Rows from block 6 of the image encoder, named by matrix and row number. Rows with one number belong to one channel. Each number is 200 + 40 x the weight over its row's rms, rounded and kept within 0 to 999. All counts start at 0. After the name is the row's rms in percent of the matrix's.
# convs1: first pointwise conv (encoder.blocks.6.convs.1.weight, 384x192x1x1), inputs 128-191
# convs3: second pointwise conv (encoder.blocks.6.convs.3.weight, 384x384x1x1, transposed), outputs 154-230
convs1.328,113,198,254,235,219,210,192,270,177,256,129,149,127,178,205,141,99,168,228,164,157,193,205,185,131,190,227,190,158,265,170,205,133,209,195,233,274,237,183,185,144,182,201,181,235,163,178,181,323,220,215,242,222,194,220,200,178,208,177,192,215,152,235,250,159
convs1.329,092,184,224,190,252,207,262,191,228,144,251,205,187,129,227,233,156,237,175,192,197,165,238,163,123,177,203,212,135,207,181,152,317,266,212,241,140,199,161,181,258,202,229,262,234,158,206,146,123,195,244,200,217,214,293,177,228,192,202,199,207,162,223,198,162
convs1.330,094,271,184,198,201,258,205,214,150,230,230,180,179,239,204,290,169,201,192,146,201,198,133,199,203,163,178,152,206,194,236,262,218,146,231,158,215,192,99,197,149,159,205,231,167,188,199,196,158,260,278,196,184,266,242,218,160,220,250,209,246,199,146,266,200
convs1.331,116,189,178,184,283,165,246,171,221,246,257,146,198,163,219,276,201,199,239,200,193,217,175,151,224,205,194,154,160,237,151,169,235,258,173,192,218,155,198,266,170,249,212,104,177,225,195,203,156,174,186,276,234,201,173,234,225,225,248,178,215,151,244,185,193
convs1.332,088,166,194,199,192,183,211,181,173,193,224,166,189,242,119,148,227,284,196,135,202,229,298,181,220,161,233,237,145,197,244,221,196,145,236,234,139,172,181,148,216,220,155,235,316,233,174,187,199,173,207,222,190,206,199,268,302,184,176,127,216,180,241,232,233
convs1.333,088,174,184,186,178,139,164,115,212,201,192,169,258,139,220,184,226,171,203,120,166,306,187,140,184,132,193,141,177,259,220,128,221,268,190,250,182,200,152,171,172,262,220,197,255,144,223,155,226,145,259,194,197,224,166,182,184,203,157,262,170,233,255,207,182
convs1.334,108,234,200,221,186,225,209,260,225,206,227,203,129,224,263,169,308,177,196,148,228,196,181,188,181,142,175,219,226,187,226,206,213,174,166,236,151,203,235,196,172,231,150,202,189,161,201,357,172,230,234,171,263,201,198,120,241,269,152,188,225,196,170,242,193
convs1.335,102,261,190,149,183,211,188,210,179,175,197,216,219,160,190,250,241,215,157,229,191,188,202,235,207,175,246,195,179,200,140,242,245,268,169,178,182,125,285,156,165,187,185,257,198,206,183,160,220,243,180,136,219,205,145,140,229,252,218,162,193,198,219,215,171
convs1.336,119,228,186,206,157,265,193,207,179,185,229,143,179,214,138,215,196,186,203,141,233,216,191,216,191,255,222,346,265,208,192,163,185,147,192,203,195,212,212,181,180,234,244,206,214,197,153,203,168,186,152,185,238,246,247,268,179,305,234,176,233,134,197,224,286
convs1.337,110,259,200,163,197,205,222,166,208,270,176,151,163,177,152,265,202,259,245,243,198,211,125,222,223,175,170,190,207,183,185,162,242,214,234,267,165,234,205,233,190,173,232,220,175,236,178,274,243,169,162,206,186,176,252,175,215,193,240,208,202,194,179,150,257
convs1.338,105,173,191,183,251,193,216,182,172,202,219,248,160,241,152,172,132,182,220,174,236,264,203,170,165,287,173,197,227,200,173,177,201,226,278,218,232,172,204,270,168,164,205,221,147,231,228,200,235,252,276,200,214,150,200,228,159,194,214,195,175,204,233,230,205
convs1.339,109,178,195,227,159,264,279,177,168,165,227,195,234,189,155,224,137,189,196,234,264,238,215,178,223,187,211,203,215,142,156,221,186,215,232,183,221,228,179,207,176,142,147,207,163,165,273,218,265,159,237,135,203,222,256,256,195,190,148,182,138,283,216,164,258
convs1.340,080,199,152,224,214,178,263,124,210,210,199,161,123,161,205,243,281,170,203,206,173,209,234,138,206,172,280,164,224,228,179,225,262,157,232,329,159,242,227,168,234,254,135,216,220,204,160,208,169,263,204,193,261,206,227,200,191,125,245,214,182,207,231,192,236
convs1.341,103,249,98,176,225,216,269,143,188,188,216,256,206,128,118,144,163,164,280,184,198,202,172,224,196,193,183,148,224,149,199,210,150,272,259,196,189,193,135,181,221,165,272,184,237,246,135,272,223,181,210,175,149,181,217,194,188,178,120,179,165,181,203,214,163
convs1.342,102,277,227,232,173,147,256,169,196,230,218,218,298,257,261,183,192,226,169,197,216,229,158,189,156,267,279,242,161,220,237,253,263,215,204,146,206,204,160,107,224,205,205,181,217,233,173,189,190,173,201,165,237,272,208,236,233,174,270,149,218,229,260,158,175
convs1.343,097,190,207,236,127,107,143,231,203,258,186,223,213,228,247,104,206,181,190,240,263,169,240,184,175,241,236,202,198,227,201,225,148,167,223,209,238,222,215,93,164,159,189,221,212,171,161,155,212,166,157,126,103,195,215,178,233,283,228,246,197,243,181,219,184
convs1.344,092,238,214,203,152,173,247,121,229,242,255,283,108,261,160,268,257,181,160,198,160,226,194,141,202,190,143,211,216,201,190,225,190,199,214,269,169,167,176,127,254,191,234,185,139,256,211,130,130,175,271,173,220,249,151,280,227,219,204,262,167,212,217,202,191
convs1.345,080,231,218,160,167,276,134,216,191,197,163,146,201,178,204,277,305,213,170,172,154,221,146,193,190,241,162,193,200,227,239,171,147,163,180,214,162,154,237,222,164,195,145,184,223,221,133,211,169,192,138,153,167,247,187,204,211,198,194,128,212,187,161,206,192
convs1.346,100,204,178,261,180,268,268,242,224,190,160,178,219,198,230,230,208,209,230,210,201,227,163,207,242,149,169,154,198,140,254,179,193,208,193,198,194,210,205,230,181,253,198,199,183,247,205,201,257,212,310,144,196,219,156,180,211,285,201,206,129,174,173,189,73
convs1.347,101,135,211,235,176,176,185,232,210,239,199,220,208,205,170,211,218,203,219,169,167,240,236,273,191,246,189,220,188,223,186,214,177,245,207,213,225,212,184,236,216,224,169,199,188,157,249,219,184,203,230,195,161,207,139,201,194,149,145,218,224,208,207,219,144
convs1.348,109,190,212,225,127,210,183,147,207,205,168,174,175,209,236,163,264,203,152,245,187,167,205,132,178,144,200,164,188,141,204,240,176,170,160,146,169,212,226,200,113,174,229,274,117,199,186,207,148,267,225,194,190,179,227,225,204,206,207,166,154,267,118,187,170
convs1.349,089,225,201,271,169,166,181,187,200,192,227,224,129,184,238,187,187,227,98,174,264,162,137,238,257,202,159,182,190,119,173,228,127,230,125,170,149,217,259,244,206,205,165,273,191,144,270,255,238,193,183,154,221,213,265,191,157,155,152,177,190,218,210,176,231
convs1.350,119,136,187,141,208,199,179,196,180,228,78,230,289,198,143,238,231,227,173,245,212,226,187,239,180,199,213,197,171,146,311,110,165,185,244,203,184,196,285,200,265,190,157,205,194,186,141,242,245,168,166,166,313,243,187,164,176,246,129,166,179,247,147,169,175
convs1.351,102,177,180,198,232,199,172,226,189,207,235,118,155,116,209,153,211,181,205,150,229,204,127,197,173,227,256,234,146,213,206,180,192,189,241,184,195,229,133,253,192,184,204,207,211,256,273,213,270,236,216,244,191,169,189,239,194,168,220,253,196,202,192,220,269
convs1.352,079,239,275,168,162,163,138,178,154,182,189,176,165,194,230,230,248,220,188,134,136,295,207,224,210,150,194,220,165,177,227,181,234,193,172,196,139,160,137,213,218,219,207,216,169,82,208,166,294,207,163,146,257,238,198,193,251,298,165,172,276,159,215,272,204
convs1.353,105,186,175,267,217,166,242,172,252,185,182,196,142,173,239,179,202,134,226,162,216,176,255,206,214,187,210,179,207,236,210,256,210,192,217,144,190,228,200,108,231,209,170,159,224,183,172,184,234,171,149,181,211,214,210,239,128,261,89,160,194,206,156,190,164
convs1.354,114,224,164,191,238,162,180,226,301,231,210,272,246,133,222,153,183,219,221,221,174,207,180,222,175,216,177,274,252,153,235,196,246,226,156,193,136,225,179,156,167,210,153,173,177,151,173,202,225,175,181,190,217,200,246,193,215,179,173,208,140,183,231,184,108
convs1.355,100,145,251,183,229,151,200,276,194,170,230,189,224,159,228,162,263,215,179,223,243,241,212,244,289,242,183,232,135,235,171,121,195,236,158,146,224,193,199,193,250,255,233,298,220,194,194,175,192,254,232,231,222,195,110,157,198,296,217,148,240,218,129,259,176
convs1.356,118,165,205,188,224,208,288,179,241,238,150,169,173,270,202,160,236,184,172,163,220,233,208,205,205,285,169,181,223,108,224,125,156,247,189,214,93,203,118,201,235,188,245,200,237,200,213,216,219,236,282,236,221,200,236,225,144,204,233,224,189,238,277,171,161
convs1.357,105,219,202,206,148,247,242,148,145,195,238,270,249,203,220,184,235,173,218,197,191,192,200,219,171,225,220,142,148,236,266,212,240,211,187,225,230,160,189,183,215,249,157,238,150,182,145,200,228,197,320,177,184,233,327,214,193,162,97,180,229,201,198,222,170
convs1.358,091,187,165,230,150,179,190,155,184,151,202,158,99,150,203,145,183,217,235,245,266,135,204,195,194,282,204,313,213,210,139,206,272,170,257,153,188,244,238,237,225,214,126,174,221,158,190,159,209,239,213,198,175,179,200,118,231,189,162,179,267,167,236,214,174
convs1.359,100,263,203,223,241,225,132,222,240,222,130,253,211,251,132,197,254,243,223,188,155,200,216,166,291,210,141,162,203,213,154,268,139,226,177,167,197,134,125,243,240,227,179,252,197,210,282,248,245,183,189,268,222,182,201,183,176,215,239,155,142,223,204,187,182
convs1.360,092,173,235,201,196,125,237,160,190,228,149,219,200,162,168,150,208,237,233,260,166,206,235,224,120,167,154,222,210,148,184,170,181,151,165,200,177,194,212,187,200,139,135,163,223,203,196,159,98,215,105,205,162,238,180,188,111,192,190,150,211,201,184,239,173
convs1.361,099,177,194,123,166,169,191,262,147,173,215,232,246,187,187,196,241,186,219,209,232,218,226,209,197,202,245,158,229,216,273,272,217,164,199,186,225,195,231,202,195,261,159,208,204,169,213,286,265,200,188,152,182,140,196,253,200,178,206,198,144,239,232,187,227
convs1.362,107,183,171,237,163,175,200,249,220,168,192,173,190,230,203,188,124,164,196,201,212,197,222,259,210,135,214,191,202,180,211,234,265,221,225,197,176,111,159,133,247,181,258,230,210,147,152,146,215,228,238,195,197,174,198,184,219,229,167,226,240,167,197,249,152
convs1.363,106,189,231,216,233,196,188,169,269,259,199,225,219,217,225,170,201,206,235,200,177,171,177,210,249,229,229,239,197,229,245,222,149,205,189,173,161,182,203,184,184,194,179,188,128,214,196,258,168,224,301,160,215,185,207,199,188,161,197,164,137,185,196,172,225
convs1.364,103,232,120,190,184,136,210,234,211,196,158,228,198,120,212,215,173,192,227,177,211,189,203,212,157,187,209,203,259,236,268,99,253,178,194,215,200,201,262,196,234,209,200,238,202,178,202,180,143,201,146,189,189,183,210,249,181,147,225,185,140,186,173,178,166
convs1.365,093,202,155,262,167,215,258,174,156,211,220,166,206,213,159,233,218,184,217,211,169,184,272,219,204,203,159,193,199,182,274,201,179,241,276,258,139,219,223,153,219,247,198,191,173,250,223,196,186,218,134,111,164,222,163,204,155,177,265,185,203,131,232,243,208
convs1.366,123,178,223,221,198,235,228,224,190,178,227,147,206,195,146,260,182,233,212,260,200,142,223,145,157,223,199,222,276,170,165,194,216,257,365,216,213,222,189,161,192,211,213,183,160,207,258,357,129,193,232,122,228,216,211,219,236,222,154,142,159,186,162,235,181
convs1.367,091,100,215,231,231,111,156,187,167,129,131,213,161,206,189,238,280,236,172,166,201,203,147,213,153,208,213,153,185,191,190,212,192,251,178,175,216,266,131,187,200,210,231,204,216,220,178,167,191,169,300,256,214,193,217,183,196,214,139,168,177,144,177,247,195
convs1.368,109,104,235,156,210,246,177,213,250,178,142,250,173,206,214,289,201,193,293,229,155,185,223,251,120,179,227,205,197,202,223,188,205,168,219,144,187,144,229,276,204,163,201,189,192,242,242,218,166,145,307,231,236,191,153,185,141,151,191,214,179,263,222,173,204
convs1.369,085,189,176,179,121,219,173,233,154,207,181,278,117,202,183,244,218,218,287,221,195,190,137,133,242,170,195,205,223,198,218,122,208,195,176,212,170,232,238,225,218,204,213,209,175,130,260,171,346,219,233,239,149,218,191,168,219,238,217,231,222,200,220,219,208
convs1.370,089,171,152,280,185,247,105,162,217,211,97,220,176,190,250,207,173,207,113,234,222,205,176,222,277,234,236,157,230,257,163,196,110,223,241,232,263,181,251,231,189,146,180,251,153,165,223,212,188,202,200,239,212,146,199,205,198,145,241,196,147,149,177,236,155
convs1.371,112,180,227,225,157,146,189,240,207,200,143,169,187,163,227,224,167,152,177,189,156,249,177,129,245,217,181,284,248,192,244,187,230,165,188,228,156,236,192,198,259,213,270,256,230,266,128,210,229,215,228,238,179,188,162,195,219,200,160,199,252,251,209,159,206
convs1.372,113,227,210,241,148,206,213,211,231,221,200,143,188,197,232,196,155,234,245,206,217,189,191,178,122,274,203,193,231,186,264,183,249,145,200,204,230,241,220,230,222,99,238,168,174,140,235,171,122,232,182,172,219,223,185,110,181,211,222,258,170,161,191,234,210
convs1.373,097,193,185,166,133,247,228,157,224,198,184,203,208,158,222,189,135,215,164,208,236,258,195,161,232,177,128,213,205,172,209,212,208,208,204,254,229,233,153,209,181,215,230,232,199,226,149,153,158,216,240,230,174,207,205,172,245,180,136,226,158,197,149,215,265
convs1.374,092,179,172,237,198,206,133,170,139,194,256,164,198,182,188,148,178,167,220,251,223,248,181,163,147,220,210,284,265,189,271,178,201,162,177,174,205,171,219,196,146,208,141,229,179,195,164,218,191,212,68,124,229,216,186,263,227,140,191,145,131,197,221,195,178
convs1.375,073,274,264,246,215,145,229,275,251,264,247,217,201,233,180,227,276,263,230,158,191,207,219,190,165,245,172,166,218,182,200,307,200,248,188,180,197,180,248,107,238,184,191,174,183,240,151,154,259,245,202,140,211,275,244,230,208,198,161,263,165,140,261,229,205
convs3.328,104,136,192,209,147,210,210,260,160,178,207,160,110,151,180,140,236,165,152,169,96,169,206,166,161,230,143,230,163,143,164,166,190,203,197,212,183,223,190,187,205,156,220,294,190,229,132,197,171,177,282,209,150,199,183,251,163,159,209,200,203,55,209,124,183,201,205,223,177,194,146,170,142,249,191,212,196,214
convs3.329,097,197,187,331,144,175,180,217,172,208,296,248,232,251,252,244,236,215,160,185,255,226,179,320,195,168,217,231,278,166,235,221,188,260,157,203,183,176,139,121,180,132,185,234,170,257,137,178,218,232,219,197,237,154,255,211,203,180,261,245,268,205,243,245,204,219,162,245,164,191,247,240,284,172,143,187,192,152
convs3.330,097,286,274,199,172,204,135,227,166,272,223,166,266,277,175,167,272,252,194,232,140,143,141,163,136,207,197,154,238,221,188,243,196,156,203,184,184,249,275,185,202,241,252,174,275,189,205,184,188,140,148,166,218,256,158,232,227,194,217,212,228,246,211,187,220,138,239,220,192,219,230,201,119,219,227,245,213,225
convs3.331,109,268,231,223,233,143,218,182,240,281,232,170,178,190,155,198,158,187,245,225,133,118,312,239,182,212,118,187,157,225,205,189,160,148,214,281,148,169,153,218,180,201,253,202,197,196,207,238,203,209,159,120,168,268,133,238,228,183,246,250,174,241,253,243,209,134,183,152,183,208,193,139,174,141,250,225,196,230
convs3.332,090,181,239,225,195,207,222,127,201,185,227,248,178,258,165,247,270,103,222,262,157,206,200,198,284,153,192,186,210,213,225,235,234,182,213,190,177,180,210,194,205,234,271,148,192,199,188,247,225,227,198,199,201,157,170,320,212,324,157,245,169,139,278,251,175,209,178,251,161,209,194,201,248,240,198,254,173,199
convs3.333,090,222,87,136,211,213,182,233,140,194,181,183,136,246,151,180,239,241,204,204,235,248,188,192,172,232,225,265,171,245,163,168,142,208,242,171,139,235,221,206,204,219,188,254,212,208,207,201,175,161,222,186,240,151,163,239,247,279,148,242,226,198,210,225,187,131,199,176,224,201,157,209,235,167,237,216,206,169
convs3.334,108,133,222,165,264,220,162,183,242,174,177,205,204,88,179,195,142,159,262,226,194,166,226,172,239,169,277,189,225,202,262,216,215,188,208,180,129,179,166,157,187,182,261,246,191,180,198,243,195,277,219,214,165,132,210,208,147,251,228,224,193,190,190,187,125,204,218,179,187,266,193,195,185,199,196,230,223,212
convs3.335,095,208,207,207,225,188,223,182,180,287,193,166,195,196,214,244,224,246,172,208,171,189,160,261,190,241,209,239,166,216,252,110,217,217,168,218,231,159,236,201,196,206,219,246,170,215,201,225,193,194,215,262,135,260,256,211,218,184,177,176,177,248,180,226,205,241,193,210,181,141,248,127,241,180,285,217,262,215
convs3.336,109,151,236,149,219,166,192,244,234,108,246,232,248,152,228,167,213,113,270,274,187,270,204,180,174,215,260,143,226,165,279,248,138,256,201,190,193,235,216,184,202,242,296,175,205,186,167,246,242,158,205,202,239,221,299,248,125,219,223,167,219,246,147,181,164,206,222,260,225,263,181,209,232,234,135,196,193,182
convs3.337,097,131,149,250,191,275,144,211,225,208,186,232,224,243,236,220,159,261,200,198,221,198,200,155,197,246,167,199,198,292,221,224,204,232,199,222,169,118,142,163,203,160,146,162,217,189,180,192,234,278,181,225,175,204,215,174,227,179,171,208,200,191,230,252,152,227,155,191,169,131,205,153,183,126,156,241,265,212
convs3.338,100,247,112,178,169,250,162,147,162,178,213,271,282,158,172,253,164,184,66,178,202,233,239,188,129,208,212,234,174,229,216,143,220,202,208,147,203,285,234,263,193,225,170,118,279,218,179,146,171,266,176,201,228,206,211,285,254,140,258,177,154,121,232,140,182,199,210,186,234,179,149,189,252,204,259,189,243,187
convs3.339,105,190,279,188,226,208,189,281,187,162,180,280,206,211,102,213,242,176,204,201,153,203,161,184,215,168,244,190,172,175,210,216,182,216,179,189,192,230,163,212,211,234,122,163,233,243,282,212,142,156,238,188,153,174,215,204,195,171,164,226,224,177,224,152,233,263,206,167,217,244,159,196,175,182,180,185,235,268
convs3.340,090,208,209,197,207,247,280,207,280,237,211,200,256,268,166,249,230,217,170,189,207,139,161,218,169,196,182,225,194,152,203,292,228,154,212,192,174,159,155,254,140,137,239,187,205,178,160,232,199,152,195,249,143,250,179,219,160,230,179,170,234,201,212,256,142,219,213,221,203,220,261,294,227,143,256,201,144,178
convs3.341,108,189,175,201,236,160,195,186,111,140,217,193,171,234,217,300,174,181,199,240,246,217,186,196,192,216,230,245,145,176,281,222,243,185,198,195,217,197,176,199,201,203,133,243,207,172,201,201,253,207,149,185,231,202,271,174,150,262,154,211,153,87,181,159,186,204,211,165,244,170,237,274,178,240,271,265,265,250
convs3.342,096,178,207,268,175,244,165,248,210,186,253,209,181,195,186,188,179,182,210,190,160,209,250,208,232,201,161,239,218,207,170,146,172,149,181,181,139,211,20,180,253,222,241,253,220,136,198,156,274,246,177,272,179,189,152,195,167,104,181,246,223,167,191,200,171,201,250,207,160,185,205,224,257,253,176,207,221,234
convs3.343,094,171,187,199,135,206,132,174,221,180,126,223,221,113,172,127,244,276,253,284,216,196,191,162,186,200,192,184,200,272,260,249,184,185,193,128,185,223,206,193,177,249,174,214,105,205,188,253,256,165,141,177,257,189,218,155,149,206,181,162,239,164,169,160,145,237,155,205,179,85,282,218,161,198,228,229,220,272
convs3.344,097,256,243,183,238,206,180,144,179,294,207,251,241,142,243,140,198,228,176,234,219,177,189,223,195,200,173,177,267,205,276,141,232,251,275,122,230,203,173,180,211,235,137,174,216,154,157,178,140,239,186,209,232,179,199,195,116,141,200,197,168,124,234,191,210,172,218,156,115,209,209,235,187,205,197,177,210,181
convs3.345,092,208,199,136,173,209,143,245,213,254,216,233,233,162,193,216,159,201,178,233,135,253,201,230,254,258,218,133,179,205,210,227,233,213,154,153,300,170,156,141,193,179,161,186,190,193,173,178,151,201,207,192,198,237,191,246,179,246,139,250,202,169,258,195,258,134,170,148,225,175,231,286,193,184,219,231,179,218
convs3.346,110,179,183,126,161,214,186,186,250,170,158,157,159,246,186,202,240,170,224,213,198,225,106,231,252,224,252,175,171,238,208,194,176,221,220,186,182,170,281,194,206,214,195,178,141,201,190,210,202,200,222,203,211,141,107,210,132,213,221,184,226,182,224,273,231,202,205,151,293,202,217,205,135,212,207,243,158,262
convs3.347,103,204,211,182,162,186,160,250,210,215,156,231,204,183,135,200,239,198,227,184,208,225,149,152,136,139,187,215,190,269,222,187,255,256,184,182,181,178,197,165,192,170,176,231,216,188,232,128,127,254,191,242,210,288,240,173,219,212,207,180,228,191,237,211,156,243,197,223,178,238,248,291,204,172,269,179,243,218
convs3.348,099,152,116,213,223,139,207,189,196,249,204,210,228,197,206,187,145,187,263,166,223,190,181,257,180,128,190,129,183,200,237,229,255,135,170,235,196,185,223,207,168,366,221,231,179,202,237,139,237,219,192,240,128,137,209,245,212,199,239,176,251,199,167,152,190,135,121,82,206,226,190,184,152,189,182,128,246,163
convs3.349,102,208,158,255,181,252,223,132,153,116,172,196,294,130,222,214,181,161,200,168,182,295,219,177,184,157,230,157,247,238,171,171,204,194,144,294,146,214,204,189,255,242,104,222,163,144,192,182,253,207,213,225,139,166,298,179,247,168,124,235,210,209,224,192,219,172,201,186,181,294,218,183,148,193,206,263,187,259
convs3.350,113,166,79,200,248,230,245,171,165,224,177,223,185,206,243,250,93,215,228,151,199,234,207,231,177,250,138,81,216,212,184,261,228,175,189,177,210,279,241,180,163,240,186,200,159,220,245,186,177,185,210,207,189,232,201,205,191,186,196,207,203,207,173,203,207,171,201,122,132,164,176,215,272,126,127,260,167,105
convs3.351,100,156,163,236,184,171,232,197,227,222,162,235,162,167,167,192,163,206,162,205,207,203,210,220,147,113,193,200,192,165,196,226,235,269,189,247,218,158,174,183,220,226,190,212,223,288,128,215,271,208,257,215,191,164,230,127,226,294,264,153,180,150,190,232,169,242,149,134,241,204,212,146,163,181,191,205,259,123
convs3.352,088,194,202,240,188,192,280,210,184,255,251,239,138,156,231,200,249,208,207,215,177,173,239,197,241,185,227,221,210,172,237,216,186,171,252,200,246,231,229,252,229,220,206,129,183,209,234,238,204,129,300,237,141,166,198,251,183,248,129,186,198,160,266,211,177,245,188,156,253,139,177,277,211,206,227,226,163,275
convs3.353,094,181,150,187,248,251,150,243,259,173,194,175,242,224,169,140,226,220,173,140,171,193,165,217,220,155,216,145,197,315,153,233,196,212,199,228,257,212,190,133,206,259,176,164,164,201,192,213,137,197,216,174,259,192,238,201,224,208,187,195,141,155,171,190,198,234,167,146,204,212,191,245,201,152,246,258,257,236
convs3.354,099,266,181,152,256,234,193,253,205,244,172,192,163,219,112,230,176,158,121,298,209,183,193,195,160,201,174,193,217,222,248,229,207,166,201,205,194,156,130,122,254,235,188,189,211,177,173,114,228,203,189,213,201,180,243,248,244,158,211,208,179,266,157,207,188,189,250,210,227,155,192,240,239,236,257,178,200,200
convs3.355,105,196,190,177,184,156,169,191,161,234,218,224,187,169,223,176,234,212,192,194,144,174,152,149,122,194,138,169,289,208,173,189,147,167,285,160,215,298,202,168,138,215,158,178,239,158,194,173,208,189,215,255,131,176,224,229,251,232,194,195,217,190,143,186,174,177,180,164,232,198,148,121,156,230,146,229,211,262
convs3.356,102,235,202,179,183,177,185,216,250,188,126,192,259,155,217,238,189,250,237,198,183,148,160,210,169,115,218,181,243,202,200,167,223,245,204,205,180,157,255,242,266,257,230,274,192,130,235,150,156,249,206,252,160,217,210,161,287,181,228,178,109,257,237,190,214,171,116,214,197,187,172,188,175,183,201,203,220,166
convs3.357,107,188,179,181,242,246,217,156,257,178,212,241,210,256,207,120,226,211,283,168,175,266,266,173,180,192,176,217,204,195,139,121,165,215,204,124,240,221,211,189,192,149,204,184,258,254,218,192,207,204,189,212,248,232,169,190,197,187,194,140,215,204,233,216,199,285,239,223,221,234,147,230,180,174,171,209,143,209
convs3.358,100,166,205,165,101,227,212,240,201,197,183,151,130,200,243,103,198,165,210,181,143,247,253,187,214,189,193,231,127,163,176,169,268,95,225,134,186,250,208,197,250,248,242,207,219,126,208,177,160,212,163,225,216,261,173,183,215,205,180,142,307,218,212,142,191,199,161,232,207,195,204,174,183,276,158,128,169,230
convs3.359,104,271,196,280,221,237,222,154,305,180,218,141,213,260,145,168,163,166,155,174,138,133,187,252,224,193,189,226,247,107,255,224,204,182,206,216,233,254,160,249,232,244,245,183,212,210,195,115,178,178,151,211,214,291,205,272,300,163,164,201,228,163,197,225,155,263,197,206,168,213,129,241,201,159,207,200,196,100
convs3.360,098,234,148,207,211,175,187,184,215,116,279,185,180,159,145,199,147,257,140,134,198,137,190,219,187,193,157,291,50,187,155,217,202,226,185,151,207,213,212,192,221,190,222,177,175,207,215,187,194,215,241,166,226,172,171,153,127,224,259,123,202,178,171,236,211,173,247,183,192,156,264,289,229,174,182,206,203,163
convs3.361,104,242,197,188,213,280,193,154,149,158,171,280,247,189,213,183,233,182,197,266,228,220,230,185,184,266,230,264,171,214,179,189,203,120,241,177,117,152,212,218,234,141,166,219,229,167,188,148,235,261,193,214,255,248,206,198,206,234,191,191,248,194,186,224,281,229,174,241,211,260,175,166,219,167,135,152,232,189
convs3.362,104,297,154,195,234,194,253,151,220,253,283,229,183,180,137,253,202,241,188,202,183,144,264,177,258,158,184,148,284,125,132,191,195,202,184,234,182,188,138,170,147,188,168,225,132,203,174,242,193,167,200,142,220,223,151,200,204,268,183,218,235,217,214,165,159,186,175,206,139,222,187,130,239,209,225,156,224,156
convs3.363,104,209,207,147,121,238,221,248,193,87,162,202,265,205,240,206,201,270,157,247,190,235,175,170,283,153,259,207,145,158,211,159,188,287,132,136,193,159,189,171,206,266,209,198,156,178,208,161,225,211,172,186,238,195,246,198,193,248,164,145,205,209,198,217,164,167,275,164,91,162,182,173,210,166,168,182,216,161
convs3.364,111,205,179,261,178,175,228,233,155,157,191,269,214,169,192,199,264,260,175,213,277,335,133,178,209,182,197,140,241,179,223,196,249,199,162,239,212,233,239,151,208,124,181,200,204,214,242,250,182,265,283,218,180,222,260,186,166,139,180,189,148,177,212,164,144,200,227,263,238,240,212,155,119,248,210,173,207,240
convs3.365,093,237,192,158,174,239,125,174,203,179,100,217,230,206,226,194,205,150,182,176,238,191,242,265,224,230,174,127,210,141,144,140,180,249,245,208,157,169,138,220,210,237,149,234,192,230,212,232,193,151,209,170,132,183,143,219,224,131,236,158,241,241,191,203,202,220,186,251,220,243,196,193,228,258,236,167,178,186
convs3.366,107,222,250,171,181,210,203,195,198,167,151,167,260,161,190,175,164,212,165,193,189,169,217,288,168,192,213,176,202,155,191,153,171,218,249,170,146,179,196,193,202,149,130,156,191,159,179,258,158,202,203,253,187,146,214,193,194,165,215,107,257,152,164,204,282,230,219,138,162,207,271,222,153,195,365,208,180,178
convs3.367,101,216,215,192,194,204,189,132,154,151,143,177,176,231,173,249,233,153,145,220,253,194,220,180,181,207,146,235,141,226,187,197,154,112,242,187,168,214,209,202,143,156,166,126,211,291,201,205,138,159,203,190,239,186,173,191,168,241,139,191,195,211,175,226,148,219,104,273,268,178,196,177,213,116,173,139,217,251
convs3.368,098,186,259,159,196,234,206,220,212,195,134,259,194,296,238,181,225,177,206,170,124,230,132,200,188,185,247,166,228,167,170,247,189,145,166,202,228,225,138,206,171,218,224,186,243,220,275,182,268,184,178,214,187,188,259,216,226,164,129,206,169,202,196,160,201,199,252,216,164,164,293,185,284,163,197,159,165,175
convs3.369,099,201,161,261,165,176,126,209,267,216,242,198,168,237,165,243,268,233,250,174,151,253,190,226,228,174,177,227,186,213,231,195,188,223,220,319,160,199,151,257,224,199,193,202,192,222,186,209,180,205,200,167,270,262,236,142,188,173,208,257,142,124,147,219,267,192,232,225,171,165,224,214,141,223,197,185,173,235
convs3.370,090,207,199,229,184,229,212,256,182,206,203,142,204,160,220,229,185,228,175,245,202,198,214,202,204,278,196,214,224,240,173,213,152,190,159,142,157,108,242,210,182,139,183,230,160,180,186,109,232,203,187,161,193,182,226,178,231,192,197,219,188,176,228,147,209,178,136,196,252,249,154,226,212,139,177,244,212,117
convs3.371,102,250,136,165,206,230,174,190,208,193,208,217,292,175,221,210,152,162,170,107,194,196,196,180,142,163,226,284,161,217,180,143,226,304,249,230,225,201,214,212,229,220,77,244,181,186,191,197,209,240,263,148,205,174,214,213,217,231,162,222,180,243,218,170,177,168,195,216,216,183,294,138,187,74,215,174,245,235
convs3.372,106,148,159,234,186,230,224,307,160,245,230,188,179,222,214,247,170,191,295,156,134,251,212,183,186,186,276,148,199,174,188,186,130,193,198,174,236,226,255,226,252,218,230,180,234,214,163,219,266,224,230,272,253,161,199,236,170,198,141,210,254,219,186,198,244,149,162,162,220,218,201,260,258,244,199,185,164,266
convs3.373,109,146,166,168,232,211,200,241,107,241,167,243,224,150,176,152,269,244,237,165,163,198,188,162,231,202,236,199,229,228,118,231,186,285,186,243,187,282,232,240,136,248,236,151,161,216,259,231,203,279,208,203,207,167,173,180,198,107,176,204,225,181,247,230,241,187,185,222,171,121,216,164,256,185,262,240,145,150
convs3.374,111,203,234,204,146,208,196,181,242,163,272,196,237,192,143,181,112,214,260,256,229,205,202,238,188,196,135,238,263,205,220,220,156,129,230,260,218,221,221,205,174,233,202,192,191,184,228,233,169,215,218,235,150,190,119,231,187,195,87,246,224,236,241,187,235,213,202,247,217,219,262,177,260,186,247,152,218,264
convs3.375,084,158,245,150,176,189,221,221,174,128,136,175,219,180,210,239,228,122,131,189,228,217,251,188,209,222,202,201,126,289,254,154,111,220,124,218,121,184,196,147,204,273,181,222,213,263,163,215,167,176,252,168,251,198,218,209,206,182,260,272,129,235,154,184,211,201,184,249,196,200,233,196,168,206,184,239,192,262